Weights of a small audio captioner: decoder layers 10.
Rows from block 2 of the audio encoder of a small audio captioner, named by matrix and row number. Rows with one number belong to one neuron. Each number is 128 + 24 x the weight over its row's rms, rounded and kept within 0 to 255. All counts start at 0. Numbers have three digits each. After the name is the row's rms in percent of the matrix's.
After each neuron's rows are labels from the 100 clips, of 14976, where the neuron reaches its largest size: "top examples" is what is common among them. Only what is clearly more common there than usual is listed. The data: synthesized solo parts of chorales (CocoChorales).
# gate: MLP gate (encoder.blocks.2.mlp.gate.weight, 320x160), inputs 0-79
# fc1: MLP up (encoder.blocks.2.mlp.fc1.weight, 320x160), inputs 0-79
# fc2: MLP down (encoder.blocks.2.mlp.fc2.weight, 160x320, transposed), outputs 0-79

gate.222 112:095116110146125105150126121095140167101126160151123146172191100093087135141107128107141103128117117115150122156134140134111111153133124056113162117111153135120113070110143165158152143123123164098136119159085137135128165135121093122101134185
fc1.222 111:136104145100116101135117124111108168145145078146133050171093201139103121101129124123144137145140119174138127109138157155128147185154161109127098116127116093120094113136143093124110128141160118117145132136145110151154113121158109155128107126
fc2.222 100:115108094150195118113106152152165147100140124130118151179099105148114149156162148111127159108136136137076105124150078175127148093142147145138151100134131162119123102159133120164118127141132160106102140143138165183127129121124132148170140138
top examples: flute; note G#5; note F#5

gate.273 096:132098161091152148120127148153120134113139098104109103125122114142108135127140162113137139119106106122098132145116164141150118121092164105123135134145120124119140105124082136102163118150118131132131103159094143084148118153143109128155130154
fc1.273 106:116100119102155139126119112161122134096160109131109128137085119127140149165122159143141165110136161094140113131098187167153122113111152102141120119103160112097172141170110160114092132132125137082148140130153184102128113152118134097128076152
fc2.273 105:103080156151152107176165138156165105099135121153112121135121115135137101105132123074105089105106137103102127116118166133136148166136123214135133155140112102149134122134101105144168123153101163075138137139159152151102153100117120117137146121
top examples: note A3; note G3; cello; note F3

gate.26 099:080106150124136134131159158157128101155078145083109178158111120110144147145129118137117146131118152168112080132146146127087116148082115108165146123151122078151161108104105107155118110156152133126152140120158129101154100097151135123129116091
fc1.26 098:084151162088068122174200151125092148134121185093146126108167124123128150117127165115107112095140135123128134117126119170172092163135194125152111133101093128104145156101147122146115101120123136125150145127123124124105151133112121168129109126
fc2.26 101:085131134120121117146157098093128170159144160124133113151102157087113130123132145160153146129101161111141088140148115130163106112124140108100150135096165085154152114121168087139159149134146111116134130107108107135109125128153161150150114152
top examples: note E5; note D#5

gate.95 097:178111088052119103135155133119119167105122167100126105160143138148140119151163137142150174122160104165137146123103142120174144112078120144106139146140134106139113110112117110141136120140133128115132094104118130181160107152087103137137119144
fc1.95 089:133155094127111067146099147117134135154147149129083118176152130164143112115151120140137146109140100148120118119114116115145106125078153089121126164117137105168129118089106140186114136161114113131156104083129137159155113194092133092119106158
fc2.95 097:135102157120093136117123108149158146151133162113140133093100098153162145125144118084151133136132163110137111133133153134147139120056104156104108164066108104149120093127088119141126111170125136129123125101098132124164151116112109151128166114
top examples: note F4; trombone

gate.196 108:156127135084077134128108111142119128155119135122148085140164103121102133123136135107145153130137175135155133112106124111115062133120105112121119136113138144109129181154143080132108120120120120164125160099092125075103098144117135134139141192
fc1.196 102:141105165153160120115127063127090140105161086127121119115114131105109110139124084124130107131125128103093138117091133160153117126114158109148097127132128120118163137109146103104107109123143135135142130081105108099122104177172131128127114127
fc2.196 107:081141141116131091078157123154142134161129146150100116111095165131157131135161115133167118106190152108097141133116130102137155107101130146126114152147117095138193131131131096135143140121094118160117123082091132170148134163122133101140167131
top examples: note C#4; trombone; note B3; note C4

gate.233 087:149146159156163128140106123127099105142164116108122116148153127142118174131145093140153095119116140115111162119174132082131139115120142133165114137159128096108167134134108105132133087099134114152159138147093093083189130116112109118094134141
fc1.233 090:162119146104134113131152092142134113094135131131143116102130166077164113107110150147145088145146081139134127144143134122165118107112109113106137072160135103162122079071125142142138160140160134076137128127151133116131113112089117123155116131
fc2.233 096:156151158124166166125127150097132115120096121152098103134134150168163125131126107104132115138153130088146156125141120113150128155147161097152163128120095128105105112151148120131106106118167121127095127182107138145142138100181123098150175135
top examples: note C#4; cello; note C4; note B3

gate.43 110:125117102110133137084116124124128137125086116130115157169140108119162130170111110118108100112111150125144097119139128129136125122127069146090168105149143129126126123151133143151104117092130121115148071141143114136130135131153127132171171148
fc1.43 114:127159106116099140163172096098162141151129117118107108146124114142175143122166176129147076177090161129132153120128085163100154108171132103104122094160120179131151169116110131106096126121129134124083156146143160105109123123102139092105110152
fc2.43 111:174117131105191135128107101148128171112121137112106115145107079141133125147143134124125091112118126144100113121124105134161136093097127152157135115115163051139111144175127064150145114133129109123136140137123124125146120153103091123148115149
top examples: note C#4; note D4; trombone

gate.259 101:103105148118136106124151192133132096074122116128148150180099110089111127110146116139102107116113138179173129097144134089150149128084120149112106132107129122077110126109155134075178102141155125121104138139147089148108149119119119145108108163
fc1.259 104:107135103102178145129107121137098151105055167103096134141103128123113136168102129153154109158119132157139140157107110135162150097145114115128150119091124154142139122098125165124131133101166126156095167128131150117108102122131197157119150133
fc2.259 102:135108122095079090137133099097103103122144133079162139130137087120166147140093158125162130108120164109118127120124134104123121089117156181096145109118113121167131129160106145101116146101140137067137104157109094122119138104107117136147154096
top examples: viola; note E3; note F#3

gate.265 104:127133103112124054123066132115093121106106101130156073107121140116145138148124142125113127149129139149149108113155119133107143098149142110110178106182134114131127148124134143114114125135179095139125116122115131118160150125127100134128126088
fc1.265 104:114125139103131166154173152126163163130175124150127131114153121138126121101118126127098122111152140142121136137130164102146093133147130125102059147123146134121097104109103102144146126126153138139106187110114108162141115144107155116147146169
fc2.265 109:096141142167102131121148127114136108146079133167109106096094157132082106128117113097090107176142146087090145117134137095122157135111149090146112147131117092126129117091102142121133112158129127099127102117169153146130125152122117176143151130
top examples: flute; note D#5; note G#5; note F5

gate.154 115:127132109109169129113064142151134117107148128129171108160118156141146128099133099138132133120098143160136137125088113139135122174114143141068038137105141118095133102170174115138110124114139136159138117113168149138131123130111142132114111132
fc1.154 100:177178117120078120165130133114078141124127131172108121114094112091126130119123150090092111120132148098168142092117125125118126125114152153140136100168127132105096182130097124105145104157111118146127152117145077127105117095168135144111146078
fc2.154 097:137138144122123159073152119104124110157125156122151133102123131156122116139106103114120118126107172137122137138156120117163120148171133127116119099173061130140117178103135152125166136119140133129151134130167102073122114137150129108112134155
top examples: note C#5; note C5; violin; note A#4

gate.172 094:144170122098144132104156147098138093161107168132128137160148190132113110121076131116142122162113162164104161084119116110137136088111154100113175129146080113138156098154139099093135091098132094156142117132097131127143149131117121165103122139
fc1.172 089:117083094198106148110093139145142117105129073117124150155133095097140118107135158131160156114101161098125109127142170142136118173131121160117098106130142133124116129132116165174135138181141143107077174126133128093164053120160114133128124122
fc2.172 102:135136163128137122118152130117131123142130179161128119101101162150160114126156166120099146109151146124100099111120143186122151105127106145076106150140143106124108122109128114146126117120130132140142169087103101134092107127123137140117090129
top examples: note D5; violin; note C5

gate.187 098:111129159139119167132129140174162096088120093081143116108160129143164127138068142178117121110148119110099127123072144145137098156152137125095120117087118155136110107108141110136122132115102112127103091125119123111155137096120096110135068150
fc1.187 098:121115112119134097167147109114134128166129109129150163139137163138142128089171125164155084164134132144172099117145124129126124120078109134127173166139150151103130123135108163207118147112113169162105153140156159130076132129170194153132123123
fc2.187 100:155097123084114104130092132130103134125114170158104143127152109149126159142118139108134174121101118144145141139151152154096154122113155088109116115154128096123140146105104124091143153098136138124205142132138144100131136143097086120144125141
top examples: note A3; cello; note A#3; note B3

gate.180 109:132121120083106154153142101109122130110140111109104114119142154145124168125136137106157139138131112115164112116183144158119127124145126126125136156108109156079147129143134137150103148128163102138133162142127143129146119109135173140150128074
fc1.180 104:129142167106130164101177089119113133102117115108088149106175147122112109171180098117176169089159147129105088136129120091148151130091152111107141118109097118103133153130150092150113154149153145123145153131132140101138134118114176096144114110
fc2.180 102:142072129107125109122183119116109135135118125103133110128134154161100096131144090167070119104129114130139101123174109149175112149122138144136160110144126124126136106134077140141173097101104119081128125084141145145069131112140117129122109130
top examples: note A3; note B3; cello; note A#3

gate.210 095:133084132123128132122107071136098103108133118164131133153128114123145120111116091128145156095126153126104117101151127123137101096127135139168079122095125141138086139140159101114157107121134119124128153128161135090139137112146113126109107147
fc1.210 096:134120137158152083122116146124092119110141103106122111060126127106091149165146091126115123104177111119135144164117124088119114118144187159154146129134094071142132140149157126124100185144147143122130137141125112120098126138112135129139097150
fc2.210 104:116088134129184094149162133089099152104150134091120107143145142128107126129097133147069104172129161125079124142077114092141129162107116172131149131101118112102110105128119086116141191117139095120136123125109130151087139170145110111117144095
top examples: note F4; clarinet; note D#4

gate.256 099:125142121120137152109106133129118160123128126148146142112120153107105151186181187124170133072151100118155109104117128138135105121113153110143159133093121101115101133108110137137093133146140160152138151105137157166141128099159176095117133126
fc1.256 097:149133104131121156116086125104084135128124152147127101091134131158124183131148123127143183114159158117135132099127130102092115148108112121148121149130150136129094132100088136095094141100133148129121144075135157151178157122168176092164129142
fc2.256 102:122165111133133111118126122153133142114103131102173103119127082192113095106144115135138106139135113109088119111166096114131145141119097157124163102096085136087146114170124112149131163137140152175097125128130099107136134144117142119147133141
top examples: note D#3; cello; note A#3; note F3

gate.126 107:123109109118117144174157119171116100113115138121113147120139137132140152110135112141139077125143122139136154065196135126166154113104114168139155131133115124117108149081105082111103147127166123156098147095114124160132105156130130135119128104
fc1.126 099:085128120123115154178127067128154157117112155108114109111126142144136128101133131136139116093134085109114120124158121124113144117153123111120126116134117105102101148154117109145167134122124097092087158123142150125143132159142128108104142134
fc2.126 104:114115144106112160119148176143127167107149100141137168122114176164125091170112125108137141086139119110112160141150101109068069151101128113133131132107158140142144138139112156145100099162143127064115126122121095084136113115138124162142156152
top examples: note C#4; note C4; note F#3; note G#3

gate.77 110:151102088093139108166131158150101146115144116116134160069088151163088143106123120121159112146106133128172102129139140135124113166081143161068122135139128154142136091124136159134119111154130132130110166115115149173123162118154101107086142085
fc1.77 109:153117103128165143112114117156147190111145129143079134126057108146123091141122113076141097140081092169139162160140169113148142112118118116096115124135078149073133122139110130144128109117119142129162148126121142105122116124128144153137097159
fc2.77 109:110153138162131106118125167127167167139137148108151153164152182156121142149122146140104071085111131115159137114110096098127103122123111141169140111092100111104113184107115138080113131138098111109063141145130101119137103072136148135099128113
top examples: note F#4; note G#4; trombone

gate.314 112:122165153135120136103090089139159115088180077131146130129163090156145129120115141155111120162157144140122108154089125136115144133142116113087116182145097174123128109089136105125117156117142125136124112107092144102097096173129137152073147117
fc1.314 103:121130140107104162108119128139124128137097192124159155141165113143126134170142101133131157132144077119117152138048127134160136091131121184107137122105151146124096141136099133134136111162114150104122149086114161121124137126087108115102101141
fc2.314 109:124123117153135160139131173134133128135126145138125160130135118097116138132137135173134091108113114135139111120141144151180140183099118191180089138087142151111104123106171119168124171131101134192143163157094159129131152106140136108118149134
top examples: note A3; tuba; note B3; note D4

gate.317 088:121162134134136146135171108094145155111083151085119137120129151107098127122132112123110127140110097139136088142126156136135129122121130154138144130136114131160168104120105139104133141152106126147160140101162145112099190125076101104101107118
fc1.317 093:099167169146055141137149137106126068123114161144123124182148135105106106138197089154153150130113164169151152120124118121114149114133091145120135120113118121116148130096114108138103143159126136174093128137103113112073113108123113141105126132
fc2.317 095:098173144102129135140182142183105135069121137101170133150126164109148097125174146098141122144139156061124140132115146120130103139113159138132124154132130120112130127115120100126124151177100132162103106124162157160136133136161129124143149154
top examples: note D5; violin; note C5

gate.45 094:106119089128112128102103166116129120161132145166076129142115101159156072149119137152115136162114157145134132065123099140161071113088078114147152125121117125134149127099097151148149113118138146145123119103146134127127127139158093148086110131
fc1.45 103:128147103121123131122088128104122138116150154185107114135119161118109145165113153131115139134160126093109112081135164160122102153116098128130143118153138126149149117085112146112094071133135170132113112156151149111138114089166104141144119111
fc2.45 098:140130136136086103113115111133128109136112115118133154131128085145160086082165154122170107132082103114129163135142136127104107118100115141157089125155122167136131141123132084135125150102135148160147125134108112132107092155145124161176134113
top examples: note F4; oboe

gate.38 101:123123114129141128129169104112145129105125119142149164127110075126124119130124118154157083133140114140121147130145131114140131125102150099102149158102145154150121113100105141133168177150106138120141144090096115135161113091117091138124155168
fc1.38 106:070124135142156125107128159160122116112110094148157149186132130139106162143098102136142114125136124144102149171105136113141144126082138157138126154093132134148126108107132123100119164092087082094145128150134126114117118137136141117179101154
fc2.38 109:115087132148160139119133105162109145116158171125138142163146129152087175171114129159165152097136144119141142126134132119106121136118128176119130064133152113095086112141116083106120076122122151151153143103125137120121150119092157093136162103
top examples: note F#4; trombone; note E4

gate.60 086:144109120135144122095136075156138119152098098150073154125106148113109106092129155123122106138102126156147144092116138138117124141116118134144107119140127085125124131167148159089142158091156095153149205135151135089090126131153108175151154164
fc1.60 094:117127097158160114154096140121132127103159160103151113153124130148133141160096112133109143163150117070170111128168102114156118131110113118109142154106127169110091120155127109142140143122127136110148075162151113134139142119107106092113154158
fc2.60 089:155084131145131127119107162126145138141141115195122113153143124113099167124116156142101182115127105162162115147120126119130148116145122145143104114148128137143143112157170140173151105116163126146129153087133132137123129148136098122124112142
top examples: note C#5; note C5; violin

gate.241 086:125157114126113117115117128130129132141170116156108134152124125080135106178132160155130136139116161155162134090125150154109130126142112126121117154147128100164157119105144129050113173104157142133111158129134126134118129128126094101151176113
fc1.241 090:173133129114114143139105145181164131113148122164111144070146146149132135110098108123146147144118164141096171112093117113108116153146176101103127119148133118125099091125124092098123142141132155152106154116152114111085119091151136143139171125
fc2.241 085:125137120116121123073122157093135084157099082096116122130140111122148123107148160122131144092158096132105110140155108082162113125129135132110171142133098144128113114106138090110089126118123127103159148116093143159095148130141123141165114135
top examples: note C#4; note D4; tuba; instrument: trombone

gate.213 099:169127111124142117149133133153116159143158123129099172102066077138123127104094106112158145124132119077132138126142121141132139124143138115187157122108108144115109133085152105103126166117143120155119120098137132121104122115162131145132124127
fc1.213 095:151112081120156131110107166126106109159137110093138080128104121161117153089150169144123113146121111112132133153157114114144112141146176158125142105128145124163107091110121098112109127131179136082124147131136137128124083060150141100130107155
fc2.213 098:106132089126163100140116168124090148106121153120133153112115126132119126083120135148141114141128158131095176120130122118108085154141147137120112082123110139173129151121096118098151146136145105126112119158180120146143159095112129153110154102
top examples: note D5; note E5; flute; note C5

gate.155 099:115123147125112123132138074143153134126113161142152166143139090104127155147087111121104101154128129088150121135123116080086157119136130127171175162114124095162126149170117138135104187145134109149114181147124124152115120137121129117145121119
fc1.155 100:121125118145129110127113133149099107136142137120148094144115112169146145128176142120144141122113143168134133111162141119137140089113127100125138107083172137151090142092104170109101083171170162129100121133166123122137134136160104155130167104
fc2.155 099:084109148116116121108119073129150157104185115109158078155126157143139148150153164130123081113103148132102129114114142121139095117087142128101143120137093130109062130137152134156174156106116093128107117134097134160166124083125118136115094096
top examples: note F#4; note G4; note E4; note A4

gate.275 087:131139097129119136116077135165118135139139129072149128109110162157114136107151136109147146136132081123054138139129115116177108136117111153185122113101168135107141155076137124149133142104111146125137159122163114136139133152080126145163120107
fc1.275 092:120147097127129147121169150137108126131099149183138123088143136105121135105115112108135089107152123139143173154081117157119113110117140149162120140174118135111128073145157087152129128170134119087169113095126123123067157105137141114093139121
fc2.275 096:131133117151119143138145117138152146152154101136146116112121118090124129172171126168163164122144116123170146146128120098123160152130149130152120133124153143113181130174160141151105110177086118139141141112133120134099160113125102146171130141
top examples: note D5; note E5; trumpet

gate.286 099:144142108083171135154114172136106113145093100146121126149144102128196145144114131104143129151157136143188108141118137125109154115135123160182151111136092144096132154096098121117133103122129153164103152128141127151119117140123102142134143119
fc1.286 103:100117103104139163133112184087139129136109059136163119113111138125108070108120118139060130102158090133118163121153138129148141183087125142108116094151150100133150139182146127123120089117140137130135177109117104091139127135165132138111124127
fc2.286 097:128136132126118116106137118206116109209121121159147138126141140105090136135091129105129151151133107161127114131130113132147130081153150144137130121123083113147127119098115097149125108104104122087103175131094130135104130126130169159114164163
top examples: note E5; violin; note F#5

gate.215 091:123144137105117149142145120119126123140122125078120148117136154123122109130143138092110122155126125084172152180159127133093137121153124104126085099156149112114131150126121102128139126132119122121133161060115127114114111090101091103147099113
fc1.215 102:101156094127139093120066185152090132127131069131104162120100103167103145127090121141100136148127119120117175117147145111130159107173095118112128140118081124160134141132150144151148140144119136100138079151096155086123092114127113096151112102
fc2.215 102:090145099118151098136093123111149176124152151128129146114102125159165146072116155120109118119155124117105135140150098136105164109145141112152082114119113097114140088112079145121088110088079141158125115140112116108144139173153086124152144159
top examples: note D5; note C5; note A#4; note G#4

gate.42 098:115166134118096146183119165128132161116170185142094153145163157081148106167099140129114120078124146163152153117118125141137125129113137064133116090120127118126118145108091168116077125095151134113115124116131154107151180120151179114104126119
fc1.42 097:134121169127082128105105177098173118106126132138147186110117138095068119118107162117117144077130141154125130146138127135151177128082148137147107151135138098102184136112154142106115163135100125103100138141120170144116113119109153174158158164
fc2.42 094:108125138130159141095130103108141132123152132126119086175163086130104092136131109139143152157139106090093143107147125152124114151146158135120153124131124171162171109111114141133116132114120175151162113114132113075153160135106103107108135108
top examples: viola; note F4; note C#4; note D#4

gate.116 104:126154185073099126150128143143104108127152142103117088137109172171146152137148125123126171103141113160158111120179146099093149108132162119113148145133129087121144119143125103089141138153112132132098157141153107137112141161135091136145107137
fc1.116 102:141088088153131143112117173136152128129165147149148143138118099108112114124116139122134083133108162119108134143112104143146124156172120164119115150158104149159099116138136148143126089158123061158151130111135102139175082108149122093142147113
fc2.116 098:125100126148133123144104174120120063115088108109113145124128139082136160123132091117132177101129140135146139163102102097120144116143148152134141118200113080146129185129131094099133088131115122102150120143132153154167108153125083120146132176
top examples: flute; note D5; note F5; note D#5

gate.236 109:122136099112153107114150147130097139156121125159122137125124136159102156156164155103126124140128105149089112153103160128111149152132115161096134155117163089082079097072144123124152102122130107126098125157114145115126109136132158132110125063
fc1.236 110:135139110140109155085174123152160112142112123131152089119108119143164094144134178150132136097113127142162147133133146140128102115145082144100151112172141160146122120101148146140141117113165123184138119102125137146194112109146112148095106105
fc2.236 103:101112133135107155165149131145109127139164095166147099143101095085133128109108127105114151115137090131138081156127125141114118179116169120125129101117158139102158140158112109112117137161093128121155128141123140138156069160087145094172172166
top examples: note F#4; viola; note F4

gate.63 097:141132155114130109131120091119160146130131143092105138144105165084140102101153108122104107141121077110094155164164141130097142113114150136111141124095100073139105089114138091153089165142106132111121110127130148103175122133164140156108091127
fc1.63 099:117171143129086129146135134113148164106131114165165139129106114115100117142122166117086131102134126128116131121136138142126154147202123117095132125128167174127134121107102159138078096140084171132142115142141135136101180113144130137178116098
fc2.63 101:132122112140072119089113113147135118166131104132138136170097104121082116185128113146147108095131101133110140126136086163146161132116192139151119084158100148122135151125158131084109151157171109085167135155115109119130140148136134145120096161
top examples: note C#5; note B4

gate.88 108:144125153125159094127171074050157111181112150121130148153127089086110145125175104128148119116105132130125150140175155140136133137101150119135135146121139131105143116072136141135138171139088105097150135117151094122109108120130116132107111174
fc1.88 099:118138086096099136143128173138142136121121172116164165090087128126140138158095137102164114095106101089124102105120128124086128117130085119111083118119138112135088137132135167143103114163135180093119090137127130139129131149152133113154148085
fc2.88 100:086146122179146091114129106115107131120119130110134132151097171118128124111157125087140123166102128126124127114110094172138147122150150093139127108123098101100112155166080124119127133129163124137127145084070082108071152173085092131134154161
top examples: note D#3; tuba; note A#4; note A#3

gate.14 113:145150083163131133105112131140121193167066091149121159167113120140144079144114167174132160140164132109098193155135158168120117124096115061112158098104101101133103133150125110122085147138131136130114174091121144141152117138140139117163137131
fc1.14 119:068139134105147165091118129100111138171111093132128144130101148114114099115163139120098106162107095141153104162129180110092069153166118133115083110154168107096133150130144097106142094126172138073132079141119091129146127122142151146153100148
fc2.14 110:111121110125127141071085111139110144140120173124144162135097109159121123070164166161111110126167143151084104150151140151115129108134107141099161111183123168113137156141146097128105150119153157100125119109111121139141115135102143119115097130
top examples: note C#4; clarinet; bassoon

gate.300 099:140057093149096158119096129118164117151122126166151126126127148120142115187119119109133094143077143109075145099173105134122096111098127101152131133139172152118120111132151125130088102134121120142111118157114128096164187149111089140148141121
fc1.300 103:145120132127137105126185127112120155108138139170109179137128091133102116175090111145160066068117144110137078147161117148102132142140101157165162130150106134096086149138145142140093142127124128099161136123111121125167155144139090105100137116
fc2.300 101:137178117081150085110134133167120111095130115155143137187179130131138096142102137105119154108142123136137135151151127100147148123154137093131139114179127088151141174130098148125129129135131129115117134142128132171132145141085162141147125155
top examples: note E5; violin; note D5; note G5

gate.49 108:154123134125134112154102112144114097138115133151126128150136094127096184132110135105115166106158111173169127151135152102078109090128108107118117125129116166146141131143135137154127158110094097138107120110121121154134129082105139152136105149
fc1.49 104:112154135102108126135118116127142145114102135136076073087144118122104147104140087128137180113155153085124149132152129158133141120136131100082105147133105113157119119127124150126120140131083118119131146156102099074091123122114145136133137125
fc2.49 102:104154093100099110126129163146098134144135114135077144120116137133107142138110151166104131139171133129127111160137150145204102131116163089145153113178130145128139088176141162170086182149109135136128109125097140147064135113141119159110134070
top examples: note F#4; flute; note G5; instrument: viola

gate.141 100:086115104160118100141146137137106107117156121098132145094108118118150111143101125118139118144105126157128117125135121158163168151109107122112167140142092090153141132147142152073116134155121145099126120142116129118155179098087125112134110126
fc1.141 103:155103128116124131153156134140086124096097122125129157101104122131115116157155103078099167158127118146072145137142093136106128139130105162146137150106146141178108126133146139119145104117169129089142105171144156092122151165131151115179182126
fc2.141 096:098144109142112134152082159137097139151123101117135147140182110089103126145135119115172126112121141124136098106158141118122151070099117125091149139158129085145144136118121165130141119144176134100160108175090092130137099137107114111112128120
top examples: flute; note F#5; note G5

gate.20 101:102155141114152156110129130127106188129115125120092098160127117083118107184093114099078128118117132149109132177103112115095112150155154110122147146129131132119164131114187118095140159160130132144128154154062105097091191102094133072164143127
fc1.20 106:152109109159117103157144147150123078107135143162084136131147176150179125087131123181181092110124154156151130095153183114124149120130117152121111118161103101117080123155107153108132129124151129123111076097142157098147075148161129139131161149
fc2.20 100:097123106131107161123094119098154135129097116073092113135141149167080130104146134127166127154076153077117153084111140133126091149121111167143141108130116125148125177111108090105134189119133117136133114124119104181147124136136113112149062151
top examples: note E5; trumpet; note D5; note F#5

gate.199 093:117102180100130174150134100130154171093111124145141131163125168105098123117126125120118147116160069121141128145099089128163141113121135139117139090132141118148087114149196108126171134136143152146145106115128099140120138121140147130152150119
fc1.199 089:125158101159104140129126140147104105172130128132142089098122140151143140152125107144108133107137166164137106111155108168136143120142098143162141166152134123155130159173104129109124074119109107130139121169116133132137139118097121171132129132
fc2.199 088:118148154136088148078107130105158138126083169140145136139134130078116146129127159090163112153158145080105123103067117147112142099172134157099145129145106101118132110107153142123127144119110099146088184159106109086095154145138151198146146119
top examples: note C#4; note D#4

gate.253 110:130088099169121154085127133157112158146113165162090128129148120114156152153099053101148134103134123117111085088160170083109100122148121093150111153141156138129095070130083168173153136119146112126146092146106150116128121128145133118138134119
fc1.253 108:117115147100140137132164126120103135105119124183094105107094129099102143170117110134159125104136144090131136136124135083149122113188144153144109142165138128071108121100082152155117173133131115122104114119074150130103150114100134120128099129
fc2.253 107:119202144099122111143132142149107113113141112143130105105150112134099126092177096111188140097132139171123135130118140061119110120092111116145128118118124122131125155120137123104129101168148152105077113079139140095101133151148121128109118155
top examples: note G#4; note G#3; cello

gate.205 097:098135132086133151127155156125118098167108165127170175150187123138068168130120140147129137124125173136136098110116140073130153090146150106080139180123151132102153123123089091156159134135137117109129135128131118134131166110154098141149162137
fc1.205 090:168125137103116083145106162133099159107154105163146123112081143102136082129131165076113158156151127110124127132077102144136103102151141159169152109147093102138087128138154120120120101122102122105118144147144138115094128178105152112139111147
fc2.205 103:111115111087167112128149131137122135117102122116144070132119122155197148142135061100168119139098133165131144079134111131138119147123111131133137146156143101089130108055131116132081110117127123121120124118150165124157156174125177121136160080
top examples: note G#4; note C#4; note C5; note G#3

gate.65 101:116146113146120105134174117086149126086145101149118096135141119103086110141170158131119129120161143173080112104161172130105124127126161090111124120162078121118139111171126127079142155136150125119125135106112091160145102136119134113117106120
fc1.65 097:165115132110100131136109143143171134144133126113105099078138138158135126144160143103164129101109115124129113181103109112156158098144117150081149126139166184129107132132126116127168124124102128098120100131078126101157154178159111117096149101
fc2.65 107:160123138143080138111108129149100093153156071136158067143124162147157128147111144111134111151103121152126141135126163114120140116125140138131113116147094129141164135136086128183123143145183136155141127149098149139117169149167109128113124114
top examples: note F#4; note D4; clarinet; note E4

gate.299 112:139121105136120126114152158108117147158129165133134115173147121092155138137140115106136102083136182083156120129100153133121142182158137122110121063112145100114157131154106159176119127119168101142128147101147160113159121110095123129142110114
fc1.299 116:123108141127137090113082095152131165109130147150134146115114101136099128146137139111106124106109099143148161125127084157146108105061157116150156100117137128134097124100148113116129118102097117113169109095126068109059138134093103091156166101
fc2.299 104:117107123125139125104162138125097143153133157152109159096140153155156114089140102120087150129107115116112130128135121138162105156127100115108079140110144128151103073104102091111089141182162130152146128109118102165136133175064135137095141098
top examples: viola; note D4; note C4

gate.280 092:128115125070077137136138151155122145094161132112121115177106125163103121116107127137122149094169107148152112130131140128131166123073115118113109109133106167117123125149169147131107158173127153094098138104154094099169122120138109097109130143
fc1.280 105:121142129126127131159147129101142147145133073113132142095146155139076100111158107071106142126140095112143144162125123125082115107134068112129178150171125115114136103113102140148095136143152138094156138127057131140132127128121146136102097118
fc2.280 100:152099138102126102157144107130125172144132196179127125144130140131128124148149160118124112104128168141116114123128123128149163109116147180104091125120127128109163125146100117121111142138113105174150124131120116086128125136153162117143083102
top examples: note A3; note D4; bassoon

gate.274 102:132143145127125125146123124149156155130158123134153179151099161132129143142120108154137134114137108166072175116129100131078086093173161158150116098140129117134146123059143125112161112130141101088159147108153097106105127130111126105152168136
fc1.274 098:100161131106143124105147119093143123103139161155106144119135135119127123096163123120145145121152139141160136149186131108132117114107136113108080121137122106096128133154105157139076113102094138114121193156139182160149085116134116133092150116
fc2.274 098:157149159135142132097126106104120087150085144164118121107089164095105115121163117136152127158118120135107138140106117157088107116136137159162159133122152193081105120106098108110136095112101129168161125140098086131111148123164143158141135115
top examples: flute; note A5; note G#5; note G5

gate.303 093:118119153180071102080102120150142092109127073165129159118124107123119123143131116136129109146143126100123146149102119097116142122138097150144158152111169103136127122133150121122133152150117108166097105156103112130160092151179146122117123107
fc1.303 094:145152157172127128119149136151138119135166166112175100174117184124093160133156173115158134118104138177121134141137100138166127107170102136101141140123152139095102144123113150123074135131113110145098072126112119172155108120165102117136115118
fc2.303 095:147109102108140164148116098122148122155149128146135078062102149106162162058147106122108148116151121126136135090106127130124101131161109148156132106133142169091094105175136143108157085129139144126145102112132134172167094166177150119087144170
top examples: note F4; tuba; trombone; note G3

gate.28 087:143098135133147152095136126089085143145112098113092123147103121108172135138098123125094130148138108127136122174122123108163098141166140110136108152138094088096109110144137077078127133083104149129156126176117107121103144108121119103139139114
fc1.28 094:169154162146150137093129115145140182138158099140123147130113118112160141131097139126075101146172111109152113165127155142119112102147138149121119133087120108124164147174149072135183175146100139131100107115069131094185136131138104151130113094
fc2.28 090:120136121165137081128127111118133126107135180152106134107140091085140150099119154119157123131156076124143129159105097096128155128099112091102118120164140140153118159196087143144154118125135116146138148139117112142120130096151124108130172149
top examples: note D5; note E5